config = dict(
    model='image VQ-VAE',
    encoder_activation='relu',
    encoder_channel_attention='se',
    decoder_attention=False,
    residual_init='none',
    eps=1e-08,
    batch_size=128,
)
Rows from block 13 of the encoder of a small image VQ-VAE, named by matrix and row number. Rows with one number belong to one channel. Each number is 128 + 24 x the weight over its row's rms, rounded and kept within 0 to 255. All counts start at 0. Numbers have three digits each.
After each channel's rows are labels from the 100 images, of 14976, where the channel reaches its highest value: "place" is the part of the image that holds the peak. Only what is clearly more common there than usual is listed. The data: photos of plants, animals and fungi (iNaturalist). In brackets: how many of the 100.
# convs1: grouped (2 groups) 3x3 conv (encoder.blocks.13.convs.1.weight, 208x104x3x3, each kernel summed), inputs within the group 52-103
# convs2: expand pointwise conv (encoder.blocks.13.convs.2.weight, 208x208x1x1, transposed), outputs 70-139

convs1.41:172093113116100166142157111119062109200130138153152131113133141115095137109163073144151120130152151173167118117123129103161098159098130147119149135144150124
convs2.41:113091139135121124105162120127124143115123095131113062121087124093115107105133112104077132151152162135129151137134141115117109140153158151168139131120064117130158155093111131137140144130156137146104078116126155
place: top left (32)

convs1.134:095129126105148139136118125122148165119148152126183150097139129127153141123139115148073139085150129132111111127104163156144149133152155111173128111123162100
convs2.134:129145155088146143117088090095130150064138116128104153177108161126121133133180109100138129156151109099104093148124123157153135112155095146125095152103150148100136122110111137135167156081105138145119113149159161
place: top left (33)

convs1.173:112156111114135148122126114124105074130151131121163148139134123091085115159118151113089146102106137144137085111109089092144113065148135124118079144110138133
convs2.173:140139130118169097125097120113138150114144147149111176129113157150123160159151088123094171116131097127110106154104144162143140168111140139119124128117132145077108124133139128184132170113101117138149162159137135
place: top right (30)

convs1.92:160054037091098133135143115087065099172129100140129160125102114152140130135149114133161136138123134106119097124116157124140138137142103140068154135139150127
convs2.92:123145149120138117124114096112093102110118125109108119156115120110151134127132134130133131112167140099132122135101104091191112130142140137098123132112140101129117141125116099177152133107132111115139133141153106
place: top left (40)

convs1.125:118136121121084160132102135136138121158151146109165146130130147104088130127110124136135132112127103169143120176111130149151132125105140123136122083130179151
convs2.125:111139134089145175111085078090137128103131098153104126198100157164136115116180068095121128161124102105110124146076117150109142134165118137157099130115141132109142126117111132130156147098078140140121120140168150
place: top left (32)

convs1.50:098205184121111139163113116139125117125106166112097120094157151112122119163108107164150120118103154122122142120153166162127085125109148141128139176169116150
convs2.50:111132174117147140141108098090109121103162137147134177140116153143089134149140121138117149170139090129092084134123136175105165167158086151156089128117120143101150110130134117118140150095099109139111116161141121
place: top left (32)

convs1.89:115139083109131149161157098130153079152098104118140172132125106100143128142113107176119142092132129112117127110118169136117129171147104144095147165101144149
convs2.89:118153143094162149112095125110118112105134135132128155122159168101150099135179092139136151154172104122105111145112130133173153134173095156145120145091172132113142103135115133092160165110093131125124138164124126
place: top left (33)

convs1.91:094146157104138162137098117096180126128106156129137170141104153106142134138091117152083177079142117136144109120127138095106152135188156102100151137125149146
convs2.91:130126145126125130096144092104118101130115111147127104152097121111126060117127129071094130143149132126084125093115135155109093136154114157129133169108071137115193146122070102106150163112138153136102113135104137
place: top centre (29)

convs1.205:123158126127115115131062106123113097121109120097105091135101160097125123149130175134078111089127106137100146090144082107132122129149131114092107106117109128
convs2.205:171105115141126144107137131109096144121150113154118094107144166146137152124133134138120160134148131119121109117149146176142136141155136150113094164102099196156151136102140118151122130139111096139109067124128158
place: top right (53)

convs1.139:075087139109135116116099121098132148111126100127152127101114115085148105109117151118142150096115124119129116100123195166131129059138111125136131123120118066
convs2.139:096123137106080145130133108123127161114125065165094092133134139159155156092119148136166158154148171103110138169106102138152081165131084135156111102109136175113125106099139146121104112117075129094129112110140127
place: top left (28)

convs1.186:129111146098124148143107097147149182133138136122159155089112111115144117122116091120139125153131105133116123144128152133144171179095152106166149132107157099
convs2.186:116154151120147150130134075085110127116107099128140134154103140129107134157154098073155091162146111078134111103097176141150126136171151141147107128120168125122124117096110139112159123110123163143127123106168150
place: top left (33)

convs1.27:111052121114117125145117025101095116124141144089138130135116144092122083137123126138156129079121135113103122111116138134089129097156087112131135131097073125
convs2.27:141138121106102105120134100121113145099143107106150129143163168117146147141144125144157157112140107108117154166152089106125137106116112142148108099127139154133108124129153080109107119106093157094138125118191169
place: top left (35)

convs1.8:097190098120157110121152187118075117102117102144090093130138107121162105124115117142119145154091101098094140114135116122178141157128134157080130136142156135
convs2.8:155177142141120122110122142117109131133152123131119150132144105174147121139115130122145115132123137141176107127113043102122131148123131123074132095126135153140142158123122107097130151122103129131128169138102134
place: top left (40)

convs1.26:097136134134139141144099083117115103119128102107097112150114110077126081111087133130121133128136067122119103147089136123118142140122124121084125131076114127
convs2.26:138138119129117142151135153126107113130121151122118163166133143123200124128130116131158121108116116127153129137118073124111156104134110129073108104125131156130119104135166088139128134143101122103170123134139127
place: top right (47)

convs1.47:114119176066118145120097124108091137129134147110132138116104153068147089107123067143156136106088156099090106134156130136142100136141130135108117146159166121
convs2.47:154166094143082126137115136124083158151147069128120098109118161100180163162123129166153167123124135121155134171133044132068156138126131125153152137143123149130150105118146126077150118142141171084176110117120127
place: top centre (30)

convs1.199:128157133123138138147137127137102148120139147142180136123125133155156124146154160170095142128134148138105154085159118171139143122164147142136123140149152063
convs2.199:105143141113133150108099099092124170100143128144116147138124153144134120135156120121141144149165086116078104146113126182105131160163117136145109151117148140076133123121075173092144145075087153133104098161142153
place: top left (30)

convs1.65:122154183124146167125096114102137145137117124127116142117153151089098116041119119149084157082096128148145137115159113074140111158152138117123156158125150137
convs2.65:116094130133145110105117150109106111112164113134124148143125099102116131127136109114135143137131132136101122126124154158127088144133125169161149173064092157109190106135056161098130128100108133108068084138111140
place: top left (28)

convs1.49:100136167116114123120113117099105170078153136112082145134117136152134098088108112138128132126095132121127114157190103118136131122163152110122095134149159103
convs2.49:121136113128137109123125154117087133134129131115143146098128113043131142134113124125167082146135126128113131120126115163086147143136126123147147113138109113130155088139128101084146086095124182118123119143083117
place: top centre (34)

convs1.185:106130129128121162126130110129110106171171140120184157137131128110121097163116152134139105132128140185147118113141136149133116147122116149098098094126166133
convs2.185:113143152108161138098074100111137137110122162124096156140095163139103112153149096125126143145172097115109098182109117155128142132133099152136098147096142138109127121111095115135167167120093118141111131169150143
place: top left (28)

convs1.150:110133133099108149136119101137141090145151175128174145136130132113113147135144103158065145103123130167122129150133131157123120137138128118084142095115167114
convs2.150:127141133105137158103083107092122120074130129158095144156123152175115147121177104113127149159163078097088110142104137159146127142168122126144107161119150140111120145126109145145127145095091146154100131153130149
place: top left (30)

convs1.96:123128138122136133168139109124126146117120123116141128097140115076134105130094123170143151151103106127083153137142172149110074141114092157142131173113095123
convs2.96:111125141093154138109112090108136134124154125145096121203107153164105146159153093109087138143150114104116107140097124138136157135165105171131098162107117138101169147096109138165174159111096132122126132129137146
place: top left (31)

convs1.46:132109155146115151127101159130163138114123109140090121102121116094146099080140110132153117153120156119137148152141176134108117131101141123066120131097116142
convs2.46:157096148147106126161125133128099159144176100103117125155096117093179144107131155156165109110125113152114130121145104131107129103130157142070146112121084137159139103191131153154089131123150147142147087130174120
place: top left (38)

convs1.121:101164123115169121122092114138155138137136123130127105108133115135160136067150095121081147069116094128102106129115154125122161139129121116135156114147145115
convs2.121:131097112126095164128117158105138120127135080131115106172142135221138197090131092143146117151106159110080112119099149125132124158132091138100124114088145151095141137137144169150102137131099102119130084108147116
place: top right (31)

convs1.164:138139100104087101137074108134126129121113117106114118137089150124145099159097125137089106120148101130094084105119111117111124124174132093122123090075120103
convs2.164:153138113144114156121133101120122162121126108134120103126120137117126131084111132130086200150145142105120122189141101148146109140154100149136101150104116168135151129052149158156101178148131102122122074129105151
place: top right (48)

convs1.172:103126134138129104155133138112104133105101122133131094112117117127113149135119138142113171136162089116125099117123059145098092125147143132117066136148123122
convs2.172:123110141122083161133112114121092116134101091113140116141132135125126080098126133130147146121123155104115137156137056118068095150172115114161109110116112160128132144125146122041126089093082128107128113098136114
place: top left (28)

convs1.109:130172116151097143148126098122117134166154127121150127155138129151094098147127148137086151134135112181121116102142062117131141101127153115125098123097163100
convs2.109:099144151121164093117133115120115151128142142146117159173117119125058151153116097125100152122104093135117113132117147151122159134079094153079098125100109150088099096139107125152133128138109124145069127159120133
place: top right (27)

convs1.4:110121196130147150128101098131201150128110108112148166119128145092131113117126148118109124072163133125150143140157132121104147107175131116134125120091112110
convs2.4:128106112128089092138151165149108159126161123133136152129110156067161162129107136187129141112132096124132123143130126105085139117120082128090143142130090126145119062131132179131102084124110080099142124136095113
place: top right (45)

convs1.175:088141124080127129103128121106113163089124106098103157135125131127101143120114134099113151093110127105155103154164138153075084156168140152143126117106118161
convs2.175:129121158148121143152119146147112078143124137135161122126167137152146066131144156133137146117153159127127124126116170120086134144138176144139144124123122140119172127208107157064148121105134116112118152124146144
place: top left (35)

convs1.90:140158160133131129183104152163126134102102129125119122093153094088127149104135107193110122139114133116149140096133147167104071126136112111139096187111115113
convs2.90:084161156121137164114132118108099117110125156150099137120121173114111154162173093142103159177146124119124122154085087166115159168162128146149104180098142132090131137113150118142159152125097114152141119137138117
place: top left (27)

convs1.190:109112089076125159127128142135131113138154161131158184112141114128157131159146126140106151114127136141126109139162153163131140130128130138129151083123170124
convs2.190:141123124121126171122097083072112119097145105129126103169100144150123098146162128091124100147150128093111115094114137163138132118164114160117107129135141104110142154128092158055129108094097111138122120125169141
place: top left (34)

convs1.193:145160116166152129117092119114099159110129107121155140136129138131112141149148147148075137078156081137116087121119116167142119106185141106118125139115144101
convs2.193:119125130120165123084134097092129170095133130139098140119085147104109157138135094105095179141136111102121099147133137171136164143158097141065112176121121130131157072123099119129126127116118133157110137155120143
place: top left (27)

convs1.197:099117105108144140142133124131101131147137131117159134136139140103127123149114137182092149083123120148125084125134146119123163124162139133164093099110135120
convs2.197:124144158101152171127106114121108118113118156113128152099158143126130133157163101124090150111146108116147118194120095161175150138160141143140111144124160122080147128145145136108153180130114139139124112162114122
place: top right (29)

convs1.77:128123161129128133143130143124087115126174180135122058115107147173141141151120088139146188117106137149139137111130097139127097137119131162103135124140110121
convs2.77:119128154111106155122123117120094124149076107101157115108148121136150009147108130108143114123154132078122134151155103139128137136159132117128152093139159138122141210125138064094136138091121083118114152110132126
place: top centre (28)

convs1.73:118144098118143147155156077126129104122108145124059161116132126089114103119155127152136141085157144109126135110154161156094119138152114135103114171110111113
convs2.73:099127153133167072130118130131168158137134128132128152098097155105126145109117143103122145123132093127097124126099152121078111141113144107156116101151122098110112086136161134150095139090130149153157127147122139
place: top left (30)

convs1.158:115101147125118161120130099127116133176160157142177145157161114114147113144140141109123087128119123202132150109152123125149082140122119137098125106138156112
convs2.158:124173138107155146087081105107127134105129178152102170134132148155084142127129117123133132149142083116130103144099138165158156142137096144141118163099157122104146117098091107139130150110131143157106130174127121
place: top left (30)

convs1.13:115142114140121143161093111106102136119158097090118150094145074100139088093148112168109117109130106154121135130142147151093113135146105125155107175079109100
convs2.13:138149121111178148118124132106106106073124131156100132146107131118093142152172076121120123154133114133118123157085121139153133147144118171131128197061131173080125102090114127120146142120101117112075144130135147
place: top right (27)

convs1.19:129165129140101140130088085102112129137146172128127124141122130127141137072113064147126161119112090176121104140136115076130123167141135120118134126102129070
convs2.19:134118112124162126118142099112134130120160098167084111126127111160112081125108134081123130139154164119110142108120175125159073129130106152124154157104086156146171159087072152118149138084124143110081116119108172
place: top left (38)

convs1.72:161140118151139133101123175158130163119146078152096069130140110112111189119116157101126139201094096132131153138106093114105132125085119145119151102117108101
convs2.72:102117142121152168146142147149136155156087122079106136099113137097122137123133128144125120131140146120127139154132019115088121124147143117149100112153120119150093095140143120193123135126136115129172108106122085
place: top right (29)

convs1.178:118101124107075156138124128139149112151152141107158142134132145091115105155085129137161066141141109161141134157151124131129116148121131096076127076101162166
convs2.178:098148130102144177113101104103139139107103124123111146141108168131121096194170099098115134147148129108142111147090127143153169134169127128190106139120140126117100117106123090138159139141123121133116150145114159
place: top left (31)

convs1.5:112050169131123167149143088102118138121126176142132128140132144047084111121125115142149174134133125112090124135147142131154162152144145116126129141129120128
convs2.5:101110157117141107136110141145155111119155092120119129122134130146112114114145116148119147103182120095130113138137088117125145150132082107154125075147127103148048111149147166111097144131099141096136146151114147
place: top right (38)

convs1.147:107167130116099171124104138143118113158169144103173159143125144108135120144126147133118137122136138159109128129145124162134121124139122145124110096126183118
convs2.147:122123118116134149096059111103123135094147124161094159143127160143117118140158107133126147173152102108114123151093120159116139150162113148145109161093137142104156139130080156126137148114074109143100127144147123
place: top left (31)

convs1.86:123155146149162170116122090131142124169148150151131116171144141112131161082106131122109159121158143146129201084159138104109125147139109138143161121139094124
convs2.86:121134139146105086128120152140140129143143107093126134095097161081170131109139135181111151107129116118142108128107087112140148114096126120092102123150126092131084092142165101135099128120123144115164156132133125
place: top right (29)

convs1.160:101134128148133167142111114127120118163158131114176137126130130125112110153138168143142126143127132174131130126152115151156151122147136145124087125122169117
convs2.160:073141167108135126093084089103138156119125135150100161138094172139115118141171110122119156145144117108099112182109107148106134148133101145153107126119166125107117108109127121128130152123099138143107124163128124
place: top left (29)

convs1.37:132155137145133116140108090145119151110130166123101077120154111075117163109139135135119135126097104142119115120133116137073104133112101169162101119130065094
convs2.37:119135127126095111147134105130130098124102104142139100121167145152183091123143157139148164084140113117118145148140146125125108132098136110174106108138148129137142129126155070170094112112138189138149102124150171
place: top left (30)

convs1.59:140093093114107116127103110118112107127095130121082157107122087074106119102141129160095113132139116128156097123127110109137138140156128122069126160124191136
convs2.59:143095118155151121129156144114110139127149108151122110149109122095101170083130130138088150146112151141116162107137160159106115144139138127166112156087088133136154129127129146154101141132121113133104033112142121
place: top right (31)

convs1.85:140155120131157128076154133121214144131152097133092101137125135074122163120130151102133160166121120160133119148107112078140120138129135146119134112093111073
convs2.85:130136122145114138103119150144134157139121144114139149110122124080137168135117119188114143146149143150119139171158116113076126145169129138128134141139110130132199077121117169079145118102123129140151148130108110
place: top right (39)

convs1.22:107158164129107164150127139147157161139149193121110130093149121092119119104121113158148142128074165135123123137140151139106094169127152135148112171149108123
convs2.22:094152161131141115135120101113116124116146136140132131133136151140108135166143094144125170148135101140130120161117152184092173153130131151150132184121129133078161101100135149076154153110124079130111100150132134
place: top left (27)

convs1.127:134151136166176125150137107121125152116134129146159143096151117147177117139141143152136095095146166129120167115116165166142134112136143127149147112135138064
convs2.127:102141144109131146109115071094136157081106097129125113153107164160138099121155140092143119141154132071086123146120094157146124120132103123125104121130165134124144153125104130046124120077110126159127122146151141
place: top left (27)

convs1.131:102095121091122144106097113127144091126158154137168153116134127073115135134139164138106097085112134125120110121127187165157083104121121132110123166122156078
convs2.131:122122153102150147122125105075117133074130145161103142121149167160126123141173075105140140151142105085084125165112135173132122146143129125149096119109168154109131106135113110156112128081109147145131110138145166
place: top right (27)

convs1.119:116127115094113172135123126143140139184162166117156140159126142134136149122121099144097108107119128189113122143148140152137144127131114129122155090143173136
convs2.119:108130152093136167095081113107111122103144152141108150164128141142104129146143115122123138172157100122098110151127123153145132146175090160139090166108150162124142115123103102128156135113101121161107130150119138
place: top left (33)

convs1.70:124143105145116150162106173132163086130116059125078129103144115149138143053123094168092103116098122115140117129076146140121092127109148111120103173109137121
convs2.70:107170128123146158112112114120099146117123141101095146100113146124135121173158089142093155135120142145129112154118056154154156165150116128164129178111154131109112125132115119104125130116124036123119129126150093
place: top right (27)

convs1.146:106121126142158075138114121091139129098092091128088098101100126133142108100113137141116126126131113107094109095104160146087125115115139106132130141122101124
convs2.146:127139148110151164127141109106127105135125121164090108148146122158125119111136112122142156165132159112135119141139104151141098170168113152165125146108112170106137132057123141078148146107103122143119037125129138
place: top left (32)

convs1.123:090145129138108144118129123113072100136147104105172147148133119090088116115127138087143117140096113130150112134109091128123110118145129118143071104112149145
convs2.123:122129134133141183110108113106157159097148102118089130148130147175100128117159078138113134151110152130126094170074094128122143144115128152140112150110151132074112103112153131075124159148109082135107116127197110
place: top right (28)

convs1.61:137123126143130150146098192121110124109148106139137120155127134101108138094113126163097168101115042111104137134125119073127088156097155133168128179082143094
convs2.61:139106150129146117108124144122131142137145133160106132164098098121103123133126124115114134133127117150095130108115139141111094138140111149119142184122117121134172164113084181125114128102121083123095125113125124
place: top right (30)

convs1.166:082146137122076190151108126132156125171160139102167134137125126140110121127124123131152133122138104165145114169146156116108118147138128135105128067115170144
convs2.166:114145132115154154096094106094132163108120124122092128132113149131134149151197093142118139152147114124120104151058104121118152126157105161141114161084151139083126093140113137151165149125118114123143151135158141
place: top left (32)

convs1.191:101125130141098160131128135113154151172142148124141146149140129121180114103146115113105148092127107157130125147135085088120164141128115163156129124112154129
convs2.191:126149146112162134129137125086113121116104130106146141144140130093108119154153089129155116111095082115120126105112166138172124150120129117091122143104150110114131161142125107178143147116139116123100120149112163
place: top right (31); top left (30)

convs1.103:141148131130114149151133104116065083189115157154113147143145153186139146112142134156139148118133155156135120124125168131139150151135113119160134174159137095
convs2.103:115111138123183123097141108089144164092115144149101162140103132135086112126160114091101132140158083129091144149103154147175148156129150131150136153128132112103146138124113124185137163135151156167096131162140152
place: top left (27)

convs1.206:115124145091072183138108133134122128179165151110163144137126160124114119149113128151134115153162122181128121155134112142124134131138135138108127082120167139
convs2.206:125146131104169156097068117111129135106130149122080165151121158127126106167175095107115131149161093103108102145085121146113152133154118146140117172091131139087138129113112123146170139112094113141099149164148134
place: top left (29)

convs1.145:121122127099103169113104130137131153170166158132174134140141128116152102140143124112128076123130122186130126145163132135142099138117130120094124104138162108
convs2.145:118154152100142157090102123096136145090112152140108162134119135133096138143154108138131150174159086114109127158108125141145152133154110156128094174112170126112138130091096149154132125119120130178106123144149131
place: top left (30)