config.yaml
model: "image VQ-VAE"
dataset: "photos of plants, animals and fungi (iNaturalist)"
train_examples: 77898
image_size: 48
crop_scale_min: 0.5
horizontal_flip: true
translate: 0.06
color_jitter: 0.1
bottleneck: "vq"
downsampling_factor: 4
encoder_arch: "regnet"
encoder_norm: "batchnorm"
encoder_activation: "relu"
encoder_channel_attention: "se"
encoder_depths: [4, 4, 4, 4]
encoder_kernel_size: 3
encoder_stem: "single"
encoder_widths: [64, 96, 144, 208]
loss: "l1"
latent_channels: 4
decoder_norm: "batchnorm"
decoder_activation: "gelu"
decoder_widths: [64, 64, 128]
decoder_blocks_per_level: 3
decoder_block: "sep"
decoder_attention: false
decoder_upsampling: "nearest_conv"
codebook_size: 512
init: "torch_default"
residual_init: "none"
optimizer: "adamw"
learning_rate: 0.0013
beta1: 0.8
beta2: 0.999
eps: 1e-08
max_grad_norm: 0.5
ema_decay: 0.99
max_steps: 7200
batch_size: 128
epochs: 11.8
lr_schedule: "cosine"
final_lr_fraction: 0.1
warmup_steps: 720
weight_decay: 0.4
Rows from block 4 of the encoder of a small image VQ-VAE, named by matrix and row number. Rows with one number belong to one channel. Each number is 500 + 25 x the weight over its row's rms, rounded and kept within 0 to 999. All counts start at 0. Numbers have three digits each. After the name is the row's rms in percent of the matrix's.
After each channel's rows are labels from the 100 images, of 14976, where the channel reaches its highest value: "colour at peak" is the nearest of a few named colours to the mean colour under the peak. Only what is clearly more common there than usual is listed. The data: photos of plants, animals and fungi (iNaturalist). In brackets: how many of the 100.
# convs1: grouped (3 groups) 3x3 conv, stride 2 (encoder.blocks.4.convs.1.weight, 96x32x3x3, each kernel summed), inputs within the group 0-31
# convs2: expand pointwise conv (encoder.blocks.4.convs.2.weight, 96x96x1x1, transposed), outputs 0-95

convs1.84 114:540532494529489528543520492496550449559498523511474528522517487511516504483513502501509516519505
convs2.84 087:502494556548478497533495491484488484527492484523473511477532502522482538555544485511473547518532496493436494496497535471475523488519491504519525492546515524513502520469493463541481461469532501517501497493499462471468501486497518490525500493498455478523490522486524533461474536467518502521
colour at peak: pink (45); white (31)

convs1.47 097:487475521484458442447502508535523506489490511539492489464498496494476532526490525514495490509543
convs2.47 105:494561481510499549547520517486510476499502534467493528490501526478493475495458515531473494469523484497473535462505482484487479464530523515495521488502468525475512473513530483478507487489474480484477486481511540516463550517510483528493519499508481507470580476480456521501485535541502535506
colour at peak: pink (32)

convs1.49 101:502525512460500490493519481522475517463492494474522518466464516505484483574534518483509462519496
convs2.49 103:536494505479496524493490536465523520472558517460487542478486485511478549530504475513495514466512450478525523494486501467480564495468455509490488472501484570465502477497490515500486493513519496492445521492498488534478512545484506468449487500509514471487486495476513508499534507479475515490
colour at peak: white (40); pink (32)

convs1.38 118:528476442531514525497499496534483519492504470477491485504502483495480497453480458503530547458497
convs2.38 099:507439525507483407466488454547452496491469482476493498471477481454523484473562515476536496511498507503500506504467520498496504483480501461520478524459519480518499511514485501483488519485478523551478485484536495499510465517471537486517480506480495511512488504485519503538495522465487488493
colour at peak: black (68)

convs1.56 093:497463526497448458488490512508514493507500534542509534477534476474483512534493525491501481532456
convs2.56 090:535531509479492512539496548488523506510511503522487527511487537480498461482457497522446498490525492569443499497516500470468514537481531526494463499469518524477494449504509500535517498487497500486503494476467503519516529477492501494523488543452481496546502478499489519444493513507553521510
colour at peak: pink (32)

convs1.81 087:467481502533504527542491511469557511533517491488494555495535535502509543480486515517485502491496
convs2.81 103:511524483476482511519484501510487507518485551506512533520480488506495505540475504543476469502535470477455539472498492479490547494516472492556515467502533501472523493460484487491484445503489495498449498460490528494443492539491518441519480524502478502505497473478464526472478520486484539500
colour at peak: white (73)

convs1.29 076:495508513477484514541458517531480475499478550482479493469476534521467476500526482517459501465515
convs2.29 093:521514543465413493478499496540483511497459505485501504499455508538528478489521466489476482531447500520477500496487521484497505561468502464504471505488535486502483472494486482516475522503495471513523477471487477524479471521522514493519507519466469455521442508483493528466494515467491485483
colour at peak: brown (52)

convs1.40 093:443506518497526474486479509452505545510477489473508477520517494499546480484467499470503452502493
convs2.40 102:490523500516507563467524547509475487518496462529514494525507490518513498542476484487459538461541525502505480515445472496453516506503492464468522504536480482527479497488527489525464463530475491519537498491490505486461534493524478479547537508488505514475483528519474523465459488504501493523
colour at peak: black (35)

convs1.53 093:513495460523502485489470498455466475501475497502506489505532511499498515432470480472492530468458
convs2.53 089:483482499527481493496508492515457506491496495533546489519531506458505477478506544478522493511489522468506431521516498551556490483529532509518475519507463471515505516479537480490495551506455498516487534555449493488534453483471504529501493472502473514495496508532546492502511493525503477512
colour at peak: brown (73)

convs1.83 077:489496488492498490482439497508498502473486437485482482553524481540471512474530513518516510481478
convs2.83 094:515481483481424519474495506509467459511497481509522508508477517477535472497554507486495455484473513475484503501470538526474496514511534448511496509509501486494526500458522464483445508510474424515519501535521455495537452491501520480498480502491475479489479504507486501495519508452492469498
colour at peak: brown (51); black (47)

convs1.61 080:505538493563525504510501501468505473543502471519493489504495507504535451479488479519482552519521
convs2.61 097:509478501478515473466498487536502496504481469463500468503495445485556469481525525479517511508450501485485545518493525498490506505487511454507468497478527481512498530490470495502509504509475514561496497533508500485508450496459529491472515504588492507530500514509537479490511494464445473491
colour at peak: brown (61); black (35)

convs1.66 106:524498506497500493558502475463567512495524516481527492475517525463514478485486518510506540509533
convs2.66 121:525505536501509501499448529479503500509508538486484543496484524506504525525498477505465501477517483485498501493515515437478561483505471503506550474493488567470492454470501483522463476496541491495464485486471487501461512553504541432497488493490488477490482487489493518473499501471475519485
colour at peak: white (51); pink (44)

convs1.19 053:442518557487497513502520498503502468443472489523493495513481500499500517500469533489519500482448
convs2.19 109:494475513531468502525497492517486485473488522525517534507498485497493527523519503520509483489484460469491487455523519512480519509484483513561507420494484504474536523447471485527480476484508503493420486492499496519510491526484520457511493471518505471516501448474468559501525515488507534494
colour at peak: white (78)

convs1.36 123:513515495538529507515515488539484532507505457504502517497468531489538445470520450501532514490501
convs2.36 113:529462486499481495464512492507478507486507471496533481545520469459514495499554520498518513459490485467505497531452480487563513480467506465530500522496487499513522519486489513492466506550482518554503511529504501479494488532515552456506491471529477510524498493528534491490541541469514473536
colour at peak: black (80)

convs1.39 090:491499502543507526524470482455482480530469477454511463517472478489536497472502483481459483485498
convs2.39 122:496515510491489485457493469522454521495499484505507469511483464511520522515499506464478519502508547512488494560440502508517505507485483413492471516560498473528487485495484501509464481511481490551531480524480498496500479522521513495489525496512457476514466542527527496494483519456523464487
colour at peak: brown (65); black (35)

convs1.55 086:497454517533520482494460480468495467550477499531503496464522528488525525480465464511501517523501
convs2.55 111:509546503492489485455490522501458505514522489503535490507482495475546483501440547460499509529502532488485545544433485477480527500481501458504503513516490488524501467476485516492456500497460510520527525567490502484491472501515520478512534499528453510486498518527485493480510498492463464517
colour at peak: black (74)

convs1.82 103:491493527546540507505530479467516516500502513512523517461498510480521545520464497485450538521479
convs2.82 092:534507534500483493546482483490499482532508502491507529457482482463504494507488502524483505495493471467483516493489511461478506493515432516526526454510509517469557498429444496497504459478497487496444494501508511493477496518504504455482519526495479472487499462481470561505491483496479542508
colour at peak: white (93)

convs1.46 061:499476485472496476491491518532496508505480490560501480445496483494507500549468528517492462470465
convs2.46 124:527509492529494458522503496483516459475501524517489539489482552483467491502523474539489502492478449519475484456511536492504491502513501532493505452482516545456514495494500467515481473499534476473431475481537472513465486524496521495488485467506476500533516455458473536494515509519501534486
colour at peak: pink (46); white (36)

convs1.50 114:511426516499484465498475492509522519518490525501533492477539499486463544499479524496547513505505
convs2.50 085:479508506476520496531478506509474465513471515558493507448488521478488468491468533531470531494523520531457510493511505495450504487544490533519498497494479488522531489493519465494507500486493511510511559492547499496524492513480487506554494503532465491501527450498482523486455530545453521533
colour at peak: pink (27)

convs1.45 095:482495479540534500536504519505498514557483466498496476493496461524565476485509505510463511480490
convs2.45 104:507469462477488484447479483524500497492466472472505495491531479478527486537523512468479515479505516492501506565446528495492497464502500427500501510506524493527517505474488509524456483516480527577502533549498509494504465529493506482513522484519482522492474535512512505476505528468468475483
colour at peak: black (82)

convs1.5 083:475540517529498471508512508455520501521538491522520488562484503498502513436505507477492493473482
convs2.5 083:549467497472511481511442515538506532536510508482475499494473476505503504537507521530515520503510500527466508491493499468504559492493452504485467465495582515446499469473487516501516506531514509501495512488495558503467495519495522502474519520506520526521482464511493487453510511489470527544
colour at peak: pink (42)

convs1.17 103:484524501502500510511448491479498431524462515473495496477494530496471499494489486522507469502438
convs2.17 098:508474470498506506452454543516522530446493473464481480486475492559509516493506484477474507484476516495492469510473529490462498485481492451513497505562487492548493484501495480524471510517503505541513470494480480505482462509463490512495513486513479501507462549525528491472471459445473493483
colour at peak: black (30)

convs1.23 118:524481459488508511449494505528468489474502542474472517535516531551503480487501533466513490513495
convs2.23 115:515455503498485489481508494572437467470481476522525481446469470461535468488541528483522522475475523513475499509448505497479486504478485469526491525500509475520525507495505488482486525492459462525516511520508495463552487478466516506504500500493468501505489503543485486543481486470490473505
colour at peak: brown (50); black (39)

convs1.93 087:490503494469510475543503480474551505513524461509492510518498553484486504481497564474525486475501
convs2.93 096:513499502475510525508454577520527483499504543501504529526483531539477499561485454532488511462502521516466509513499515496528541495529505509475518467536544533483482511505519488557445486509518476470507503477504468502467455520471517485489472507514492486523499512474520499474494521485522509507
colour at peak: pink (47)

convs1.74 095:472479509495511471527500504464548498485498462493467490470503542479479552503478500510483444486492
convs2.74 105:443490438493513474506486477515518502480461518524500486530496512493482509511506502473500474477487465490461491473530517531498505481540472493553518473492486478479552545464477485484480471500486477491460512493489517476530491537463513454497494484545458483469531471476475529522499532501470527495
colour at peak: pink (54); white (30)

convs1.57 105:499448516538536504498507529523518539538492482546484487486507499488543509464487468490539501507510
convs2.57 125:498497525484418490494480477518459481528504482520534488494469525483530492549533518492494530473499531508462490517468540497508509522491546458515505510517510484510514479467512463507435502487508477524520490525473482499500488519486520491564474496484466480495470496494488523524485539465522485542
colour at peak: black (51)

convs1.35 108:488498481479558495515484480529442517486495488532521491480474518474526490494502496549538464504483
convs2.35 078:479523504527480471501539461476496484485522520551513507517523529484495514501497505483523522527514499439520451502494458463518500505492495484493556493496497498525530512469503533456485477525470539484489499531462516502532544493556485483517511442484487530471512477500487512548492541517522501510
colour at peak: white (100)

convs1.72 099:545486542517485498576499507467579509509493498489493514500516496496504508495497493487490473503514
convs2.72 112:546511477495502501520485503499507512477489540514522560513487485495508509526507502513484508497489486470490516495516497468497556475489482485551530460496463523475525508448447485486487480500531485491445502498478508454484495570499559438479494479498495480505501485494480544506510505459499515517
colour at peak: white (97)

convs1.31 087:466515500492482486471483467506489475421480466459473497511513501484521516452500481496485514496476
convs2.31 078:494463528478480479529488455500499520505469503480478496485459464510497496483531497473498514549458485481466514459485519512498533504478483494530473475499527466485528467483449490485498503459522470507457486514498500544521493531477544482500509509499467444496439450482473498515458508497487485490
colour at peak: white (73)

convs1.78 086:487490522517475491547487482476563477496467483494469480484503465487474498504486476455481486459483
convs2.78 126:539509469507512502540502481499513495481497549507510555488482495494488509510515511549487495495497464505483489466523512490497517477486495503539520447492499532468531511459471479501473460484536489484453501506515503479487497565479533443481486480522494475533514461470480562498537498486500529523
colour at peak: white (80)

convs1.28 090:486537534510465514487500479482521457482466492489581508511468503484500499474487514476498524491482
convs2.28 108:518460500465493517502514526476529500486504518450507532506499495501481540518512480526512487451511460491545454470531472499473533498488470521522498454514508529470510506483492508536481464473545514470458493492510474525478514524480501479473465490493551509526503489453490480481573510485495506485
colour at peak: white (29)

convs1.68 095:509518469474459518491473489513505510487534500485496420509482502514494430508506519516510503501522
convs2.68 096:510510498509477439486522501510502453496492506506532504490500524489471513528501476492486472480487534506520472524505526497520493486494484471501525493544459512528466509475516437523438496463521467473531462491456456505503509520482510506559478501452460466526497486496533491509513527462477483504
colour at peak: brown (64)

convs1.6 109:496477489507484519530491476461461494508449552480472492513517559494485514533510493510500464510482
convs2.6 111:517436490506487515450531490479487468517489480512532491541508510500531473532549517462464493514431543494482467515468515495528502475497554446518508518476488481480511490493527479508449507514484509524521511545509490486523480504504508513514482492497463480492492508531506500499507499457555482506
colour at peak: brown (58)

convs1.95 103:486464490483473474514483476450520503509469486483493529505448533471474548524498506526493477520480
convs2.95 079:475511550537531487531520470462526462513469512533519494498510538487460480498475513477477503474502489449461479486475522493480506501506494499477543495459475511496509489461510492476480460494492500472482520503488522475497503498561530481546542459480496512446483496490477555529484499520512512470
colour at peak: pink (33); white (27)